{"model": "audio captioner", "dataset": "synthesized solo parts of chorales (CocoChorales)", "train_examples": 39062, "noise_aug": 0.01, "n_mels": 64, "hop_length": 320, "input": "log_mel", "spec_augment": true, "win_length": 400, "tokenizer": "word", "vocab_size": 56, "encoder_arch": "pvt", "encoder_norm": "rmsnorm", "encoder_norm_position": "pre", "encoder_activation": "gelu", "encoder_mlp_ratio": 4, "encoder_head_dim": 64, "encoder_fused_qkv": true, "encoder_qk_norm": false, "encoder_parallel_block": false, "encoder_inner_norm": false, "encoder_patch_size": [4, 4], "encoder_conv_stem": true, "encoder_depths": [2, 5, 2], "encoder_widths": [96, 192, 384], "fusion": "prefix", "decoder_width": 256, "decoder_layers": 6, "decoder_norm": "rmsnorm", "decoder_norm_position": "pre", "decoder_activation": "quick_gelu", "decoder_mlp_ratio": 2, "decoder_head_dim": 64, "decoder_fused_qkv": false, "decoder_bias": "all", "decoder_qk_norm": false, "decoder_parallel_block": false, "decoder_inner_norm": false, "decoder_positions": "learned", "decoder_prefix_bidirectional": true, "decoder_connector": "linear", "decoder_tie_embeddings": false, "init": "torch_default", "residual_init": "none", "optimizer": "adamw", "lr": 0.0013, "beta1": 0.9, "beta2": 0.999, "eps": 1e-10, "grad_clip": 3.0, "steps": 5600, "batch_size": 64, "epochs": 9.2, "lr_schedule": "step", "warmup_steps": 110, "weight_decay": 0.1}
Rows from block 6 of the audio encoder of a small audio captioner, named by matrix and row number. Rows with one number belong to one neuron. Each number is 128 + 32 x the weight over its row's rms, rounded and kept within 0 to 255. All counts start at 0. Numbers have three digits each.
After each neuron's rows are labels from the 100 clips, of 14976, where the neuron reaches its highest value: "strongest on" is what is common among them; "lies over" is the class under the peak. Only what is clearly more common there than usual is listed. The data: synthesized solo parts of chorales (CocoChorales).
# fc1: MLP up (encoder.blocks.6.mlp.fc1.weight, 768x192), inputs 0-191
# fc2: MLP down (encoder.blocks.6.mlp.fc2.weight, 192x768, transposed), outputs 0-191

fc1.381:120085208135124111126171104068164122144101133108153100121159178096160098164134166101168179117124114125102162132079110092097185152143145157102075109110146175160090082124140105105134103145163146090150120115117161186150193182102085143071075175121174134107067118118130136118137136145160152140104094098174088094163072165142102184135131116154154164180120083143102120082086119129081120122106135135151071120196120123087109143131123121096054143071101120074204144142074168120109106090152158093067126136123117167144164117174124133071130119154097080134123111104072157144134132119170081183
fc2.381:113138143118094106110136178155129148117146077095176082069155147085178129150149099114133151135144139164151138097108107135127135160148081106142071067178137121094074174151161140106106164105166092118156144145143120152136121140140151148094120161179125071178144125123123148078070106146074208170161134177108132078098139150170186094128155123124131104203151142084158094104070160169130104108178151116110167129156107156117096110087078185124107164111180145132092104210117077113136080142152157097120112160122174101169077157143106124126095136193130084044139094106123114104167084160168162153
strongest on: note C4; note G3; bassoon; note A3
lies over: C4; G3

fc1.186:161175118129120169141084181093155165175087119176147137132134102133099103195129165177111184134113120142096102115140095131104152077102162116119152119089135086162109156120126120102100119080090113175050126177148160105118106045142169133157089126166124164208111108168150154142169176128159090153127122115126121166139173094088112139134105149171189143066163086143179149138130130131103144173113152081113151074131113105105116157133119110135147148157167116118133140086180120139101110127112141152187131100061141159068097129102176201169134135117108175116136121120118154158049121059058193165
fc2.186:138145140127150070114160057153064087089148114106135088119132128132123140118189134085156078113152179132179105137118158129138103160116107144153166191086081140118215116147160111094140159162164129128202152156093071113133179188120077126083152153074130095063123167119092187093106127094153106122130116168133179131140114135152155173134147134100064137143152187128144059085123125124120122084158088166106069144102166134216133105148166119138108116102122104078134123161094079125134104180136132096097162112207132049126147103121109131102141136101134109175124103115149124138184128110177108137
strongest on: note E5; note F#5; note D5; violin
lies over: E5

fc1.679:127166133096153150144166176106117158188096171169160107170172135111119155109113131131115131134138169116134083178134125155145133109172186133168110166145096064170149135103159125138157127141118123153155106177187158068119121142096108105112094169091133122152079155153110166183135168114109114069163140117167115165112177088133126125096113163143166079131215162119112161173176090118153159178157106160095067112162122130104130137143193067104169090172181142126149203145087153145109081118167129153122060168103160109108158136145160148162178157143158158164155170180151148107155195139092102071
fc2.679:098146119123107173119098157175119133149148082093115170117140144153127175119136052112090155135119136135096172135145108142072096140096151132163022084214117161123123156121105105093166125105160186103162104086131123157121101167127168127133117097161132093107130129105087092083080134174083138124163123092114117059089113119109174102114118143138145145181100100112140131143056084126177170067109091078140172092077109146129156150175091134098136107145158146181087090158156170154169176184152156159123129163154081205112122137121145104159107060149169156158102126103111103087118127170106096182
strongest on: oboe; note C#5; note C5; note B4
lies over: C#5; C5

fc1.480:105183139139091114156146177146125118082123096159112071156125069141156119142097124144082099194161124104103207089087152115128162102117106103171137097161171132101160200137074111115069107089109119132102125110067107159208090138149122113183154097147126087171155117111181039111110128085064095166212140112101125133079111101135168148127125153134115124091118152107087127127114144172165107147109138092153141094129138100143129139104077134163124110187116084106097114077181060130116139162118075157190155110129157104175095203142120110168147112159134116086161091118131101117112133089141163145
fc2.480:129122155131067124181147099085173122190083147112169133168175102084136078127150167134138148127142138092069168133103151117111144091216094175099057115150145098166105115125171101116104122154141112125097062107108175146171204128097117146092072179203141131121073141161101083151136136104123116157059109140181118105173097114158114147157142147147148106136126110081111141095092109156102120166061158112151138108180094110080132141100141116120060161147139094087173151152148144120103125058176153078104123136116121124118129099203123164124132189168138132126074158130065168102104132135156138144
strongest on: note C4; note G3; tuba; bassoon
lies over: C4

fc1.263:181136128132122104076138166145064130142196105154095155152122141143134133136099118106131102095084107138132145123176096139169107123116076117128143138101130105103140122125120132077112128127134165096155163147194138084059146160174159156129160125093158093101144163120206155086112148112207112090113121150047118129133172116165124153092172111127128133110180142178187105068129189094135110078176076178114104113113121159076134162048131115156120180137115176097118099112076094152087127076108124089142145124193121109117103054068108120146113080117147121189110108140094121198123086163085137107
fc2.263:124135167107141134166130176091125171159098130093109152129152054152105073145096129156119148141113153149141149148131134096138129121202130115158068105178147078146093086159080126100146141114124065130044147127126166145114107094111145123152120145208131174125141141140204122127125150134128157123133170100180122090145142146119113099128165161159120198154078089156156189172087145101108093107074086110130171087159154144122122094082155123119113193140103150095127126136144082099178122084113171040131102069066131146158141156157109075103129160144140130083138143119090067076116063146080180164
strongest on: note A3; note B3; tuba; note C4
lies over: B3

fc1.180:112168151164092119086140092116127087180179075127124080159137132076121178090077156096092116174107094129155162156104139091133122158130182144175136149108100167181086102120112046089122168166178134123075153180160212151181173155154140139166150180128151169178137137158102071145148142116172100126090095155129128148114108124105182140154101140164146095076149098122087163124155081143090161155066141146097070097117125166085118156160170136122171118150126134140137154089145165162171130120080106163110105078156169131072166133086123071145121101157096098132157139130078093180108146083118107109
fc2.180:142174136088076149067156105106166158126137148130161117091179086151122163178164170140132120120155137111116087137132105120088145141141146076063153124125100181115173161167138083155141158110085194131087125161163099128116146125179145174150138159131123171167100151146155174121152116106128101119172093095182160105171163118144155118077155109144117223097105079148154158107139152093071205150081132135067142151123095142122152099172098081119102127096119132118149177092117196128160168117093095159146115134059080151135093138140139097179093109120066161114157172186056079107143144134084117133
strongest on: oboe; note A4; note G4; note B4
lies over: G4

fc1.405:077082100116159116157167084109122057130107136171122155167153133168118166097119118142163096135108136128143099160095136121133139161173185106166187189096081133133113073146113168166174141188111114150145128149173180107134112130120112127142156118121074099122178152127100157157127137159150137037154147150179151150113178122075096062112102149077107078094133183100139159122183113106156137136151104128115110165104095125174184161153217107209132134127155126122129145082174177116139151106109120120163110123160077127076108139166141054149170124115167172103146198167148132108096187122111114113
fc2.405:132181112150130125137158191108083145130158121114142044063100166127224136193161112129124127151103162133118129044110147096057113132118088092175126135138096118148150156132093094126102081092135085126166126142147154108109129121082147120157081154128158139161106112154089127111109144137103174117156128145127152098113111161157133139160118150092071047191171121158140099124135167187153083122145181133042119162117151098147052130068122136112099145123140139170113123166136082139134150121177193092148151177183194135136128109174086116137145140174156163104114125128140084122181131112184177107
strongest on: note G#4; clarinet
lies over: G#4

fc1.48:172096068119145143125181079114132038143191172110132104100113102146131122120105077108159063099115069119166145115136132082128108112183111142153151142080153124120101085160160165110115158099154141172098135153164154115115182158127096199109152138051147100111159121111179115097109096137135115105105096150144097159144141128167108159128108150060101145136097137169125068087109146138168116143108079124083089127131212162173153184131100064143138117165098187143162159080143082117130166064114124121132120150144087102137157087089113123171104078094129119168128048179117099114123123189095135158
fc2.48:107100067125124098060161073111176096168158164126161077067146190127163145130077111112195125153149065129121131079184127136087139158128103104075157177112156119153162106100152153193132119095147161095220135127155128096124133131126124175156129114145136071167144126153061118163137170152084168139129098131151132135143116140099163147115109111076155136129127161140130097092150082062128148074171124124085062149100157091133110116138142100179151133065160110139136149136090166127145092136129105133138135101129176167201171093106101129139164088115182126169145157133144183105138167104161206079
strongest on: tuba; note C4; note A#4
lies over: C4

fc1.454:183167155116117121175170156121127159121156148109180086072132092127131104151135096149125131154146151088069095162117153078096160086112114117130111123101084139165121165133121044075072142156111117119091156102054118148103177118120155108110102103128123181113130126165099128086134177171129148109178131150109078073154157174082154135133129171158156149152145078129123142131150148141053068088129163051141156166098121050101075164153130185146087108152131134149125108154108082142085128168149087107112198102147171128143129173142105143128125125155108174154073111151104068125101164117167169204
fc2.454:122098128139133169135145108107154127181195181103158116083115140146144121102096111091156116156150055155092129128137201114090080109083135119111092154169106107121103136125102070088173146107129183128144136091084155123082164145080149139162153089042152137101083086153108108142119099157086107092159088124140094091129139156105160125121150100136134078156144108179165108137148144143150103058162168147192192162135160129108096180126079126082092132078114159151135203123102140136123166138097136096115196154182142145059147096117083147072147140125099118169059124150108136166155187168159115164
strongest on: note B4; note A#3; cello; note C#5
lies over: C#5

fc1.286:158190115161100164119186133132082105169201169110186062134137128085129115147105128170125119127099127116071119117110071141130152127145138134111110124156188120130164210201122060131125133109088153133144057138068098127119126103074152168106098085126151088137139105116108133130142125180134151176141145162150076152118141114115180140162098127138192100102129107114164121103114112153117165110207139117172133156106134115152083194159100125077084087110176085122124158148176100138103132209140123141165167172082175126176119195112148174135166136180157140185135077095130099127136161111137146161
fc2.286:173112126148105144088124083113115137141169132052130135110110072158058150133063139141159118121094122185151175131087102143145100131126111124096085097139157121075097128122148167116164186157126216146086109127131110132147189139090188138108143153071126145080108129168107115147118098114079120155056087103117121117165093094115142164145139150133129126073103075196132128133117132146108133082153080173142133095133144166141121185169142184097158136102122079089156158148133124144113175162114140147124189100161159097115132081142147189122142102141069120174047073132085115169131122133100101229
strongest on: note G#4; note A#4; note F#4
lies over: G#4

fc1.235:151180096155128146162143213128156108103121129119158101124163149105077088147107123161134180136208136145087114144133125083128162076092088161091171158111175114138141183202083081149163156122136143132084145127086131120096063118152141109146101141145107111140107136116168104109173108155163118109248169173123176106103134201081148179142114152166143132094134149127100115096163171073073125132139148110182125147117143098100075060123128125108110099160127143139109181107124121118072151147168119105175096075059107191150086140098104112108092165153174136123115141073130137165142140104105138110
fc2.235:126108111094138118126152185084110133153133171085186091070179090114119112150093090160142150095156065168150081113147126135137129094148087104107126146129124103080063084147138124069141176081100142147071161117132087130174173110120186128146172093152143198123147159197138118139101130127140181135132147130147153113121157145093165109079184130083120154118147114101162141139137174078133096154180166137190110132171159128105103155161067198135144119183137076084158085109113064165093136182114127142122159106165159110113145187139082139100146168098099123104129118118130097109142115105081224170
strongest on: note G#4; note A#4; note A#3; note G#3
lies over: G#4

fc1.387:162106137097134084128181120051131105078100177093155121123122107151142128112146145081192162156092159111146121179128135078126168171161116147169108134119147071065094066116129120129184164139156147150126150125142108181082151176109141138122138118122168139039124100152109139104138170169147104106116108093173113099164084139106074120153089126148111114146100108171147112134084125131098135126107089108113053113170169118181163132134180113101026136086099073041214138114095126112150121138100157131078167128156086141163180120149117135103152106121126131164090140160076105097167119099110117182
fc2.387:131125133130111137150133176061170164135058144128143089127138133145142061169140187138108176174108146134099138108132142078069140089159079115165113157125125087163097132130092058173163113084122075159096134137109183143092123048108159080165044131190127157134090117140130098152179182136121132095140181095210077108113150152112102106159125131137143094161131079166123175145106083136095128167073160075093134126151113080084107124093159155116101150103129134128119184091142134117169129102167169087150087121085121183095132121167118133154135170143138188074126159143101125079103144125141170138
strongest on: note C4; tuba; cello; note C#4
lies over: C4

fc1.590:135161182182110129094193161104070098059120131047198166061113108115126145126115130136120184166157109144125147131089112120162134167124041116134112165137111091138078158085133089111159134125156123085126168132138104147141135118125137081073105125144166085083098169093145177123073117176093163120199150111113118061113093159150184164150147185116159094181112098132167129162136129123141128062124082089147143152146169172147092147106111164129110085074148150075099091154124059115135135104131138111072139135144197159109145107087129097064141141138152147164094136101116121162116097133151163154
fc2.590:107124144068108110139160156071157143072087089106102108175154181148187119153138187086126121146111120113153128148148095136112136150119076127163102157128116162133115112100105106119209111121153120102154184179165144132147122188169127092075102159100134143086116135141137110097127098168159189105206191089189106131156132166085073109135167126116131113184159167102141092151084173107109099137186118143107131201120109111087073079054179149162153164106111118143104085142064083103165105160157148105088084111130129170122082156178097080143143164134139149122113120088156123096147159108165094148
strongest on: note E5; note F#5; flute; note G5
lies over: E5

fc1.622:143142149130118096191158076138110154191074081105149158137167142128111177129067111128093083117138154158166172081113128097163175139128126102109107151145104121096139125162169122150110098145078150185134139176134137072142135111154157136183106167068123128086113080135087090140177167128159136144088171136162175173076093169127104152111133090145129136090137173147138152193094063098152171113074145142147126157105065054146106103129172149121107088184072163120092174105133148091105137180150131145137145105138129103142132103161098150176180156123176192088125168116107177127097194154082093103
fc2.622:169130157134187133179180164168159109068114069103199116100111133186159128123139086111100179146160173115157087154082119111083114181089136076182167172094154124102136158084089100164166184144116065141130162108123138127140165163146187108138081121083089189161105176115126142145110100141165157112118129088099097065124117098084121087121135118141105126151145092090132156158113171143096122154133086063078074124142128110133095106142134129108158158092098110098070140123064154075119127085131135135187116095092172089141100156126111145142176108152108174058144155100163139121176097082107110151
strongest on: tuba; note D#3; note A3; note G#3
lies over: D#3; A3

fc1.0:090080182136074191124085080094189132141081105085138198152116153102180129140088106099112088128042172135139111101107143149127096120152102133170109114110107137088129181110140054183100100138096107118144141121145161157106153161100090120119146093077173149124094161162089087126176182098168106087062120094096050149171127091160158192145126109124120104149143089164116184106168119135158109161070154139091122133164169101116100142145155117081094071106141156089129115131113136145169123091116116118116115113135088163135161067178092147168170172121169085108129154119084127123162150099097081116
fc2.0:098123069171147150104162170105116127144156090113108127125106135138187134053142119113095141041159059124133151123107134102143144136086121095090094118148123129130184135095137113107164101137163138101166119067150166110137065116170164174101128145136101133121121132110191182094103074147132142164145095130090155191140112135115094122058093112114140100094133124093179169128108196112167087102138175167184141171139156153109111133116102125107164193125177132155138110109087099134106116086148058135176152148071168159170114160074087084089062079171178074094174136135119144171150113132103164123
strongest on: note C4; note G3; cello; note B3
lies over: G3; C4

fc1.585:116098143104150136152118180112153110130078125143135108125138144069139152115180129093118135135172174043125142139077168096117154115164169128148082128130119131091095104148141102093077166085141164085153091192094097106167157082102156113162105138168112093186095109152081091101172165154089113152217098141211101120103086118144119130078123108145136087140145180078105105135099080137102119179160162100163147125140139048134065131149148185142125081143150091097148105167147129173139081175183169124134145144143192129099103196144135165080125180156174131153100142117163114142137133084151127104
fc2.585:118109115103118083167140134070145123075134128133154127140176163080190138142163166172142113067148130086123062119169133116125156081088142107112183178040103133145164128123148119143137145074094075079152116171144138097146123118145127100096134160130116146174182172162090078131151147140173085124119129080159124198164102137110083100082171107124136103116160159068126126119172123124133082204161168161154120127124070062135085128103132143172140124164155102118165120104126125138090063152164114131096119106129190121084115200210117118086157155122111095149165167095142150112094158064115153114
strongest on: note B4; note C#5
lies over: silence

fc1.633:124114149154172085137134119142158147139059123096177112142135102124071108115112109147152182125148141109108136165094150094140145142135175159100112080158161129067083079133110161119104170137169127136065129066097181128160153104154084107101142121242123188029155147081132132121146089106123168087149081119161151139126079106132086116144148151119133149133076171094176183184127110123144076151061122123150108158125138123111187075159155157123072105193108127114156127151137111158142155110116174123140170112082144088177137172112127122068108150136145104102185164180086094082108118160138142131
fc2.633:130165144153103202065066135146138224174129124134121128078100126111110097131064149126121157121077070144115176117116116147137091091166101096105124083138175106181092166093109123160124146093104130177099083075123108122145129077088144111164115144141129112155070127148127138200117150086075113161083116131083143095130140090172187125153082150139160148124145081191153182135062087122149192094129118118106132099109149144122104136135093157078174105123144176124146183115156141110129125092094147160177114124106123147137125070066144225152147141188096114121098097166113125174131098159128127110
strongest on: note B4; note C#5; violin; note A4
lies over: C#5

fc1.714:139120095170133148153165175163162146131166107113133114113190100142068136156108059132173082127096176107089117094125090112135117133085099084083148090174143129144108132161082161091120187131169125169100176119171145182114182148155131161116118149115196088176137124152084168074103179173142145102125100160161122096122086131141124178173151166155117149181157155178077123086101119107153113075178061143117156111178178164111088156105076177109094105146132109140117126125129165133145159150080096095145127179133091167164158094054085111150121148133092156119108135073162071132187104128123116106
fc2.714:136108162158101134097182169143133171135138128108144140092134135095105139105111075173152100136089172179131181118090122136153135182149140153139071125127145158125041128136152126106145114108072151138138129104121165108059114160134157148126093124104136160148129093118139139145133123196046158116119117134069091119132134104104152174141119154158146146151086150173089118091155147186149065085187075074148180178163177098160097165122082121108102112141150097148128138128141142108134110154156105142080162180108120165139107083053118117070045093135138096134075106059107140159141184113071205158
strongest on: note E5; note F#5
lies over: E5

fc1.267:115148101141159131148057108151142159134123175108127124126112162143136137106128150135089115153063117096161131125160134204129105131143074142121136144108154137086135156110141153131154088051148075108144073111164054138213141131112129091142165147132123105140129159141098092175156098093119120170111110070069171149134084132135141164146128168063159066152072172108087077158114152107109110145167148165103103094062145172141088088107123205175169078154137068109132094101115091192140098159128139151139102145200163111168078162113114111114158179141124072137143113157161164100141114141117097066
fc2.267:095157147185103171069121164125094160165149074106164143088090153121130101192076113157094097157135137146115171095119142155154131189146132131132075105170166138184102148168147099117083134145137171130122038127131139138126193150081148169111116132111161133192091087121093147135089100136060159189103051165127071071136147127141178144178138071147160138115171074151101125068094143145115138077131136100156132158108178143138124190133091107127136118083107163127131079151151111092142131129110100139123160163107178125102141111159163121116152140154108126131066046124122099185146109171171104164
strongest on: note G#4; note C5; note C#5
lies over: G#4

fc1.617:168120148137115065111161191085119114132090140132161157152115099157069177065095118145147149114163115142146082125052143117172141136121120115192092112157107129084058103118159192082107160172138125128082134112092148119085119068128165147151135158185149094069087138108108134132126099091144178115166132182211180128119134081116135064106115105161161118168085162110178102142180114106158174157114076127166144133164152121148117113132152133141134232175131128151094117165110106081171114165101155109084086124159122154148082127149157079116147089104149136079153146159110135165154134152077152131
fc2.617:119136101126143182082137079124119148145127106140090160157118158147165113141137146107148138164109153115135151068174143150133105100135173137085102113135108162144240113115092159103141114093110134183222090091180029169200135144145075164138155084137186121154125170184110159120129100113116149159071081077111130151157105106174165138135109132146132089099150124150178131119091131106183144111100138178054090065131148122142150088067094128150149077119085175130085151154120140123152181094091136157159175079126128111158152049133165109144169131147140147137135132117146075110113115113133108108
strongest on: note B4; note A4; oboe; flute
lies over: A4

fc1.719:139142092144097090135177160115171108141174145147093161119118109112089180081127121169109055138119118080121109142124108119084162117141121137092204124125078093142147156172098127141087112164069067152106153195172155079154179165092129113131135152057151117170115102096077076150168080152182104055131160177154131120158164109085079121118138103155130117061158182107110149094166152086112145099109112106093106142158126100181104076090159142158136087129117153112132167149156183167125146170163132123105136185187104118142132163167125125181076134121143172159096161156149131164094156150176143083
fc2.719:145184130090166104142133131153094111164092114083178151114115124186119163170144052130161142175152151098098145162117142106085167129166103121096114145161176097134119107105084109099126145103144153087063150139096115125136082144187130102136087096109162079113127132169126120155094103120148085156064115091138203149140069140119173078174171099162137156154146100122085151181084123143130112090130080134192128084150155128156187134080160104094110107121162179158155104174112139112139102058149116162085110160095144087154096153059080070097119126136160178106162137110098114069071091116134181135
strongest on: tuba; note A3; note D3; note E3
lies over: D3

fc1.421:064056100097186108175132161111133121090108089129122124119155172144178185123139125101103130108086110098145117127124173104121160119162123089128125148135159097122075069074130141136177121147136143051136171144169137117132137190116105086163171161135072152104136122160100093131108087152131157112123088082157134149121079125083097067127165114080094103172123178076080129199167140138191106179159120196157120168140101149135150126132102132101147112152078103128138068137080160129158129105134107118073158142145119142066112144225117053100191163139105128098126142135134125100148113138162066091
fc2.421:084123091149167140131192181132093123109133099154135143118108114169156149120114048120117095164175125140113125139097177117128107174080130158142122160159167120125080169183131110116148105150159153078097129111124179109140147171105168194126183088050137122162113059148118109107100110178117176135201090152108098106099157159123156136145170074108139102128165105108084121126151174149154063113105099130144158191109176172128102136146065098089131100148116183191078046107125091101115171181078066126124142155149139135103120152129126045122115123151166115112120069104143135164131168144132113143
strongest on: note G#4; violin; note A#4
lies over: silence

fc1.604:150082154115155149126081114157173165083101106136117154135104168089141082113153082150091172110119135128080137163094159125145090103143140113139086142136147102134133162075114135065132130159114130085090101051097117147114162152072087154147140137110185143091125144155094140154056160126130158195085175115104096115095132170103151182127167141125085157127096150095154119118111102137131135062106085145135185155088171090140146071139063126066084171117074153143162095155095159173190177079118117116135173143107133076139106075119125171142100144139086142161124081135144080165117063158143079196
fc2.604:117112082171076134175134143137127157154136065114113101121073127112140144126089114088132114128146097182092077125143097141134152174154117167195129130138125141101093127177061080095170092117152128101133094151156166134171113171148112198133148138181136181126090117082126177093102178185135161162110103152135102114156105181145165131208095136072096059153108118158144128133148098179121105127150121054098104166089130105071111126116159151096069182098155130145077141099135112092134107118143159103103174095101138199101157071097081066163134145161146131142093098182116153085105104154172118139
strongest on: note A3; bassoon; note G3; note A#3
lies over: A3

fc1.58:162137094130160104159175146150158138113115175175123112083143096132174118138147135146109149168076101136177114166122132154122157164188129095068173095134109151164081107163177186171132171116085090073139093173109154145125101163108094171177180125179154142185165144164104139096114109146160133085097132160167090110090165098159121107076120164098163085155106078189141132093166080094182087087081077113182136094090126165155133100088153164097092172181171119123151167160149132142144105108153092152164078145126121084145126100147165142090084103117134174182150133131096090076120158124149086110
fc2.58:162106112109153066081061167202100154147180150153117148132169131133117157147106135157104151167154163078166095123160122134071145158102116118174091138169178188112130102122108076152154092128128113132126178134186038097108155144102110036144105099087131130161163117151120131142078101110150084178135103131138104123132139180151191107131128116162070158209131203092109077141155135088140185138100117162156132089165090126136177170132106151081132077098109165142141147112137167101152118109113111107116179183202144140130150080144130097145138115165158161089157120109101153102121119134097097165
strongest on: note G#4; note G4
lies over: silence

fc1.195:120118091115094089137143075177150090122099090115094117139185196120147170098153135098115088128182130148130146111126138108104082109077124137115173212122111156145183150131101093129151103103126115142199165151121146102108093134166114073094101138074082119136152168078111139107128128110147121095185208163107157108068146165135127102100154118115059145139165153110138129098174103128121174132175155144121158195114068094137117073112158135142145166122156161190087155118115113079133080164173127069167050093139105131090119133130124093167090107115161141102162165070152149113126198115131167068
fc2.195:117130101113103135099107128130176138133077061135102139132140155158120153102115120091110159133101090129161128127129146083099070116086137091167148157136110126138096121079057134171170115112145099191119190128150159102098072069154161112151122123111112142131113108102135122185097128126121139082180175114181117105085157110117130075135099144109102131146167133162128197151144082106176201161101102113079175165137082132099138073146148138117130160140095184198091198094146147138177129093112161112162061130095062188115126105136103097202100071102126170047139141172145109125111135132090130076
strongest on: tuba; note D3; note A3
lies over: D3

fc1.98:135119122136138138102106130101132165120192133073172181101130098136126114116078106131128136141104105129108162174115134124159119157125143115101030110207144122094075119144118152133195152086137160179119169098175121181076095128102171173127130108134175172126127135157129160137082152144059172170160126116094127069144135145130136117126075184168150146120086134130194116110101150083137153116190124107159161136162180155101122149152118150082089125094123148088145148152128133131157144139059173109115199160176106149186109071084099151147125077099121132173066074107053131164141113154081122186
fc2.98:140100140156132123178130169130134115103125157103163085081156099093111170131179074145187128087156131133123151142138148126122179125128148108131029124153097201132088075122147138070047147157152160106151160172117181091130189138167080122107112135141125152152213153103091105111078147141111118116109124133173105130157101088148134109049136134150082179176132183087146144153083137169160143159131145114197155107145102059137126133160132161132111131113126070142147079128173180105150096106172122136081168150142124078082132161190084116118120094104103139141090191131107082095123118146143146179
strongest on: tuba; note D3; note G3; note A3
lies over: G3; D3

fc1.491:057126100123144134105114106130151159112133102248084151132130134133185121175174117111120079107134139068150110086134134191171094139191170110129133120095125123156164143085148136122095107154081049131159106131173121134190130086118148149137152162167114089164169171153110136187131133093157136150123127099096128156119145149134149126179106119111151087109146142059125158116149099138155140194134216138079110108107059141099178103109089111160210124144130167129072099149123167124089146109156117143135073151133116087142108135141123128142182104119143126053166096124171115121139105114163167042
fc2.491:087103171097151074110145154046143134059101186121119162146125192134224119134144185135137107145078145095130111087136138104095132141145110133193159153096150155109119113078115088185169086137132114085138128121153154164102117095191172103127082186145137120119125158161163095134146157169188128099165146065173067129149159149120071114149146099127115110207126131148100171147127096096128126116091118105055076121168096156096160115106161123136122118110087159133147113113085134131138103133169131121106088097158122172149119155203152098125207127094154136094162132114166119059146095097123146085
strongest on: note C4; clarinet; note G3
lies over: C4

fc1.119:144144103126146143112145131153107132114099149081104096128142132118127117147157148133123129113106156082121101139156171168079170103099146157128187181072125120133194123135145088125118078138153131115110068181106126061150163148174113093124125152125079131130140172114067089118146138105150026100105115095187147165132091151129117194150147130154072130108129162132069122139167089072105147130071125152135061107070125107155165091185157179152138083117136076130143132107174123116114133142174125171149134072126163085117163146160158176092150172109184159142208199109149163135078162064127141085
fc2.119:148145160115107091177136078084120114067076205080144073125152122100107135116160149126190160120117202108140143115120124110143165127204111125162105117104121135124133100119190115135118127131146130149142152181109110156109163117116097072120101137183082106078157131103089135128165151147119095138078132144203127107150078115127096116127102159154087109175084185125143096125102081149115159155158134099136053072138093061178164106147170157126075128076144047075165174136141126147119096162171154129105077115147101083165164179182099162119150151124097136152135172155091109062122127098161160124
strongest on: tuba; note D#3; note A4
lies over: D#3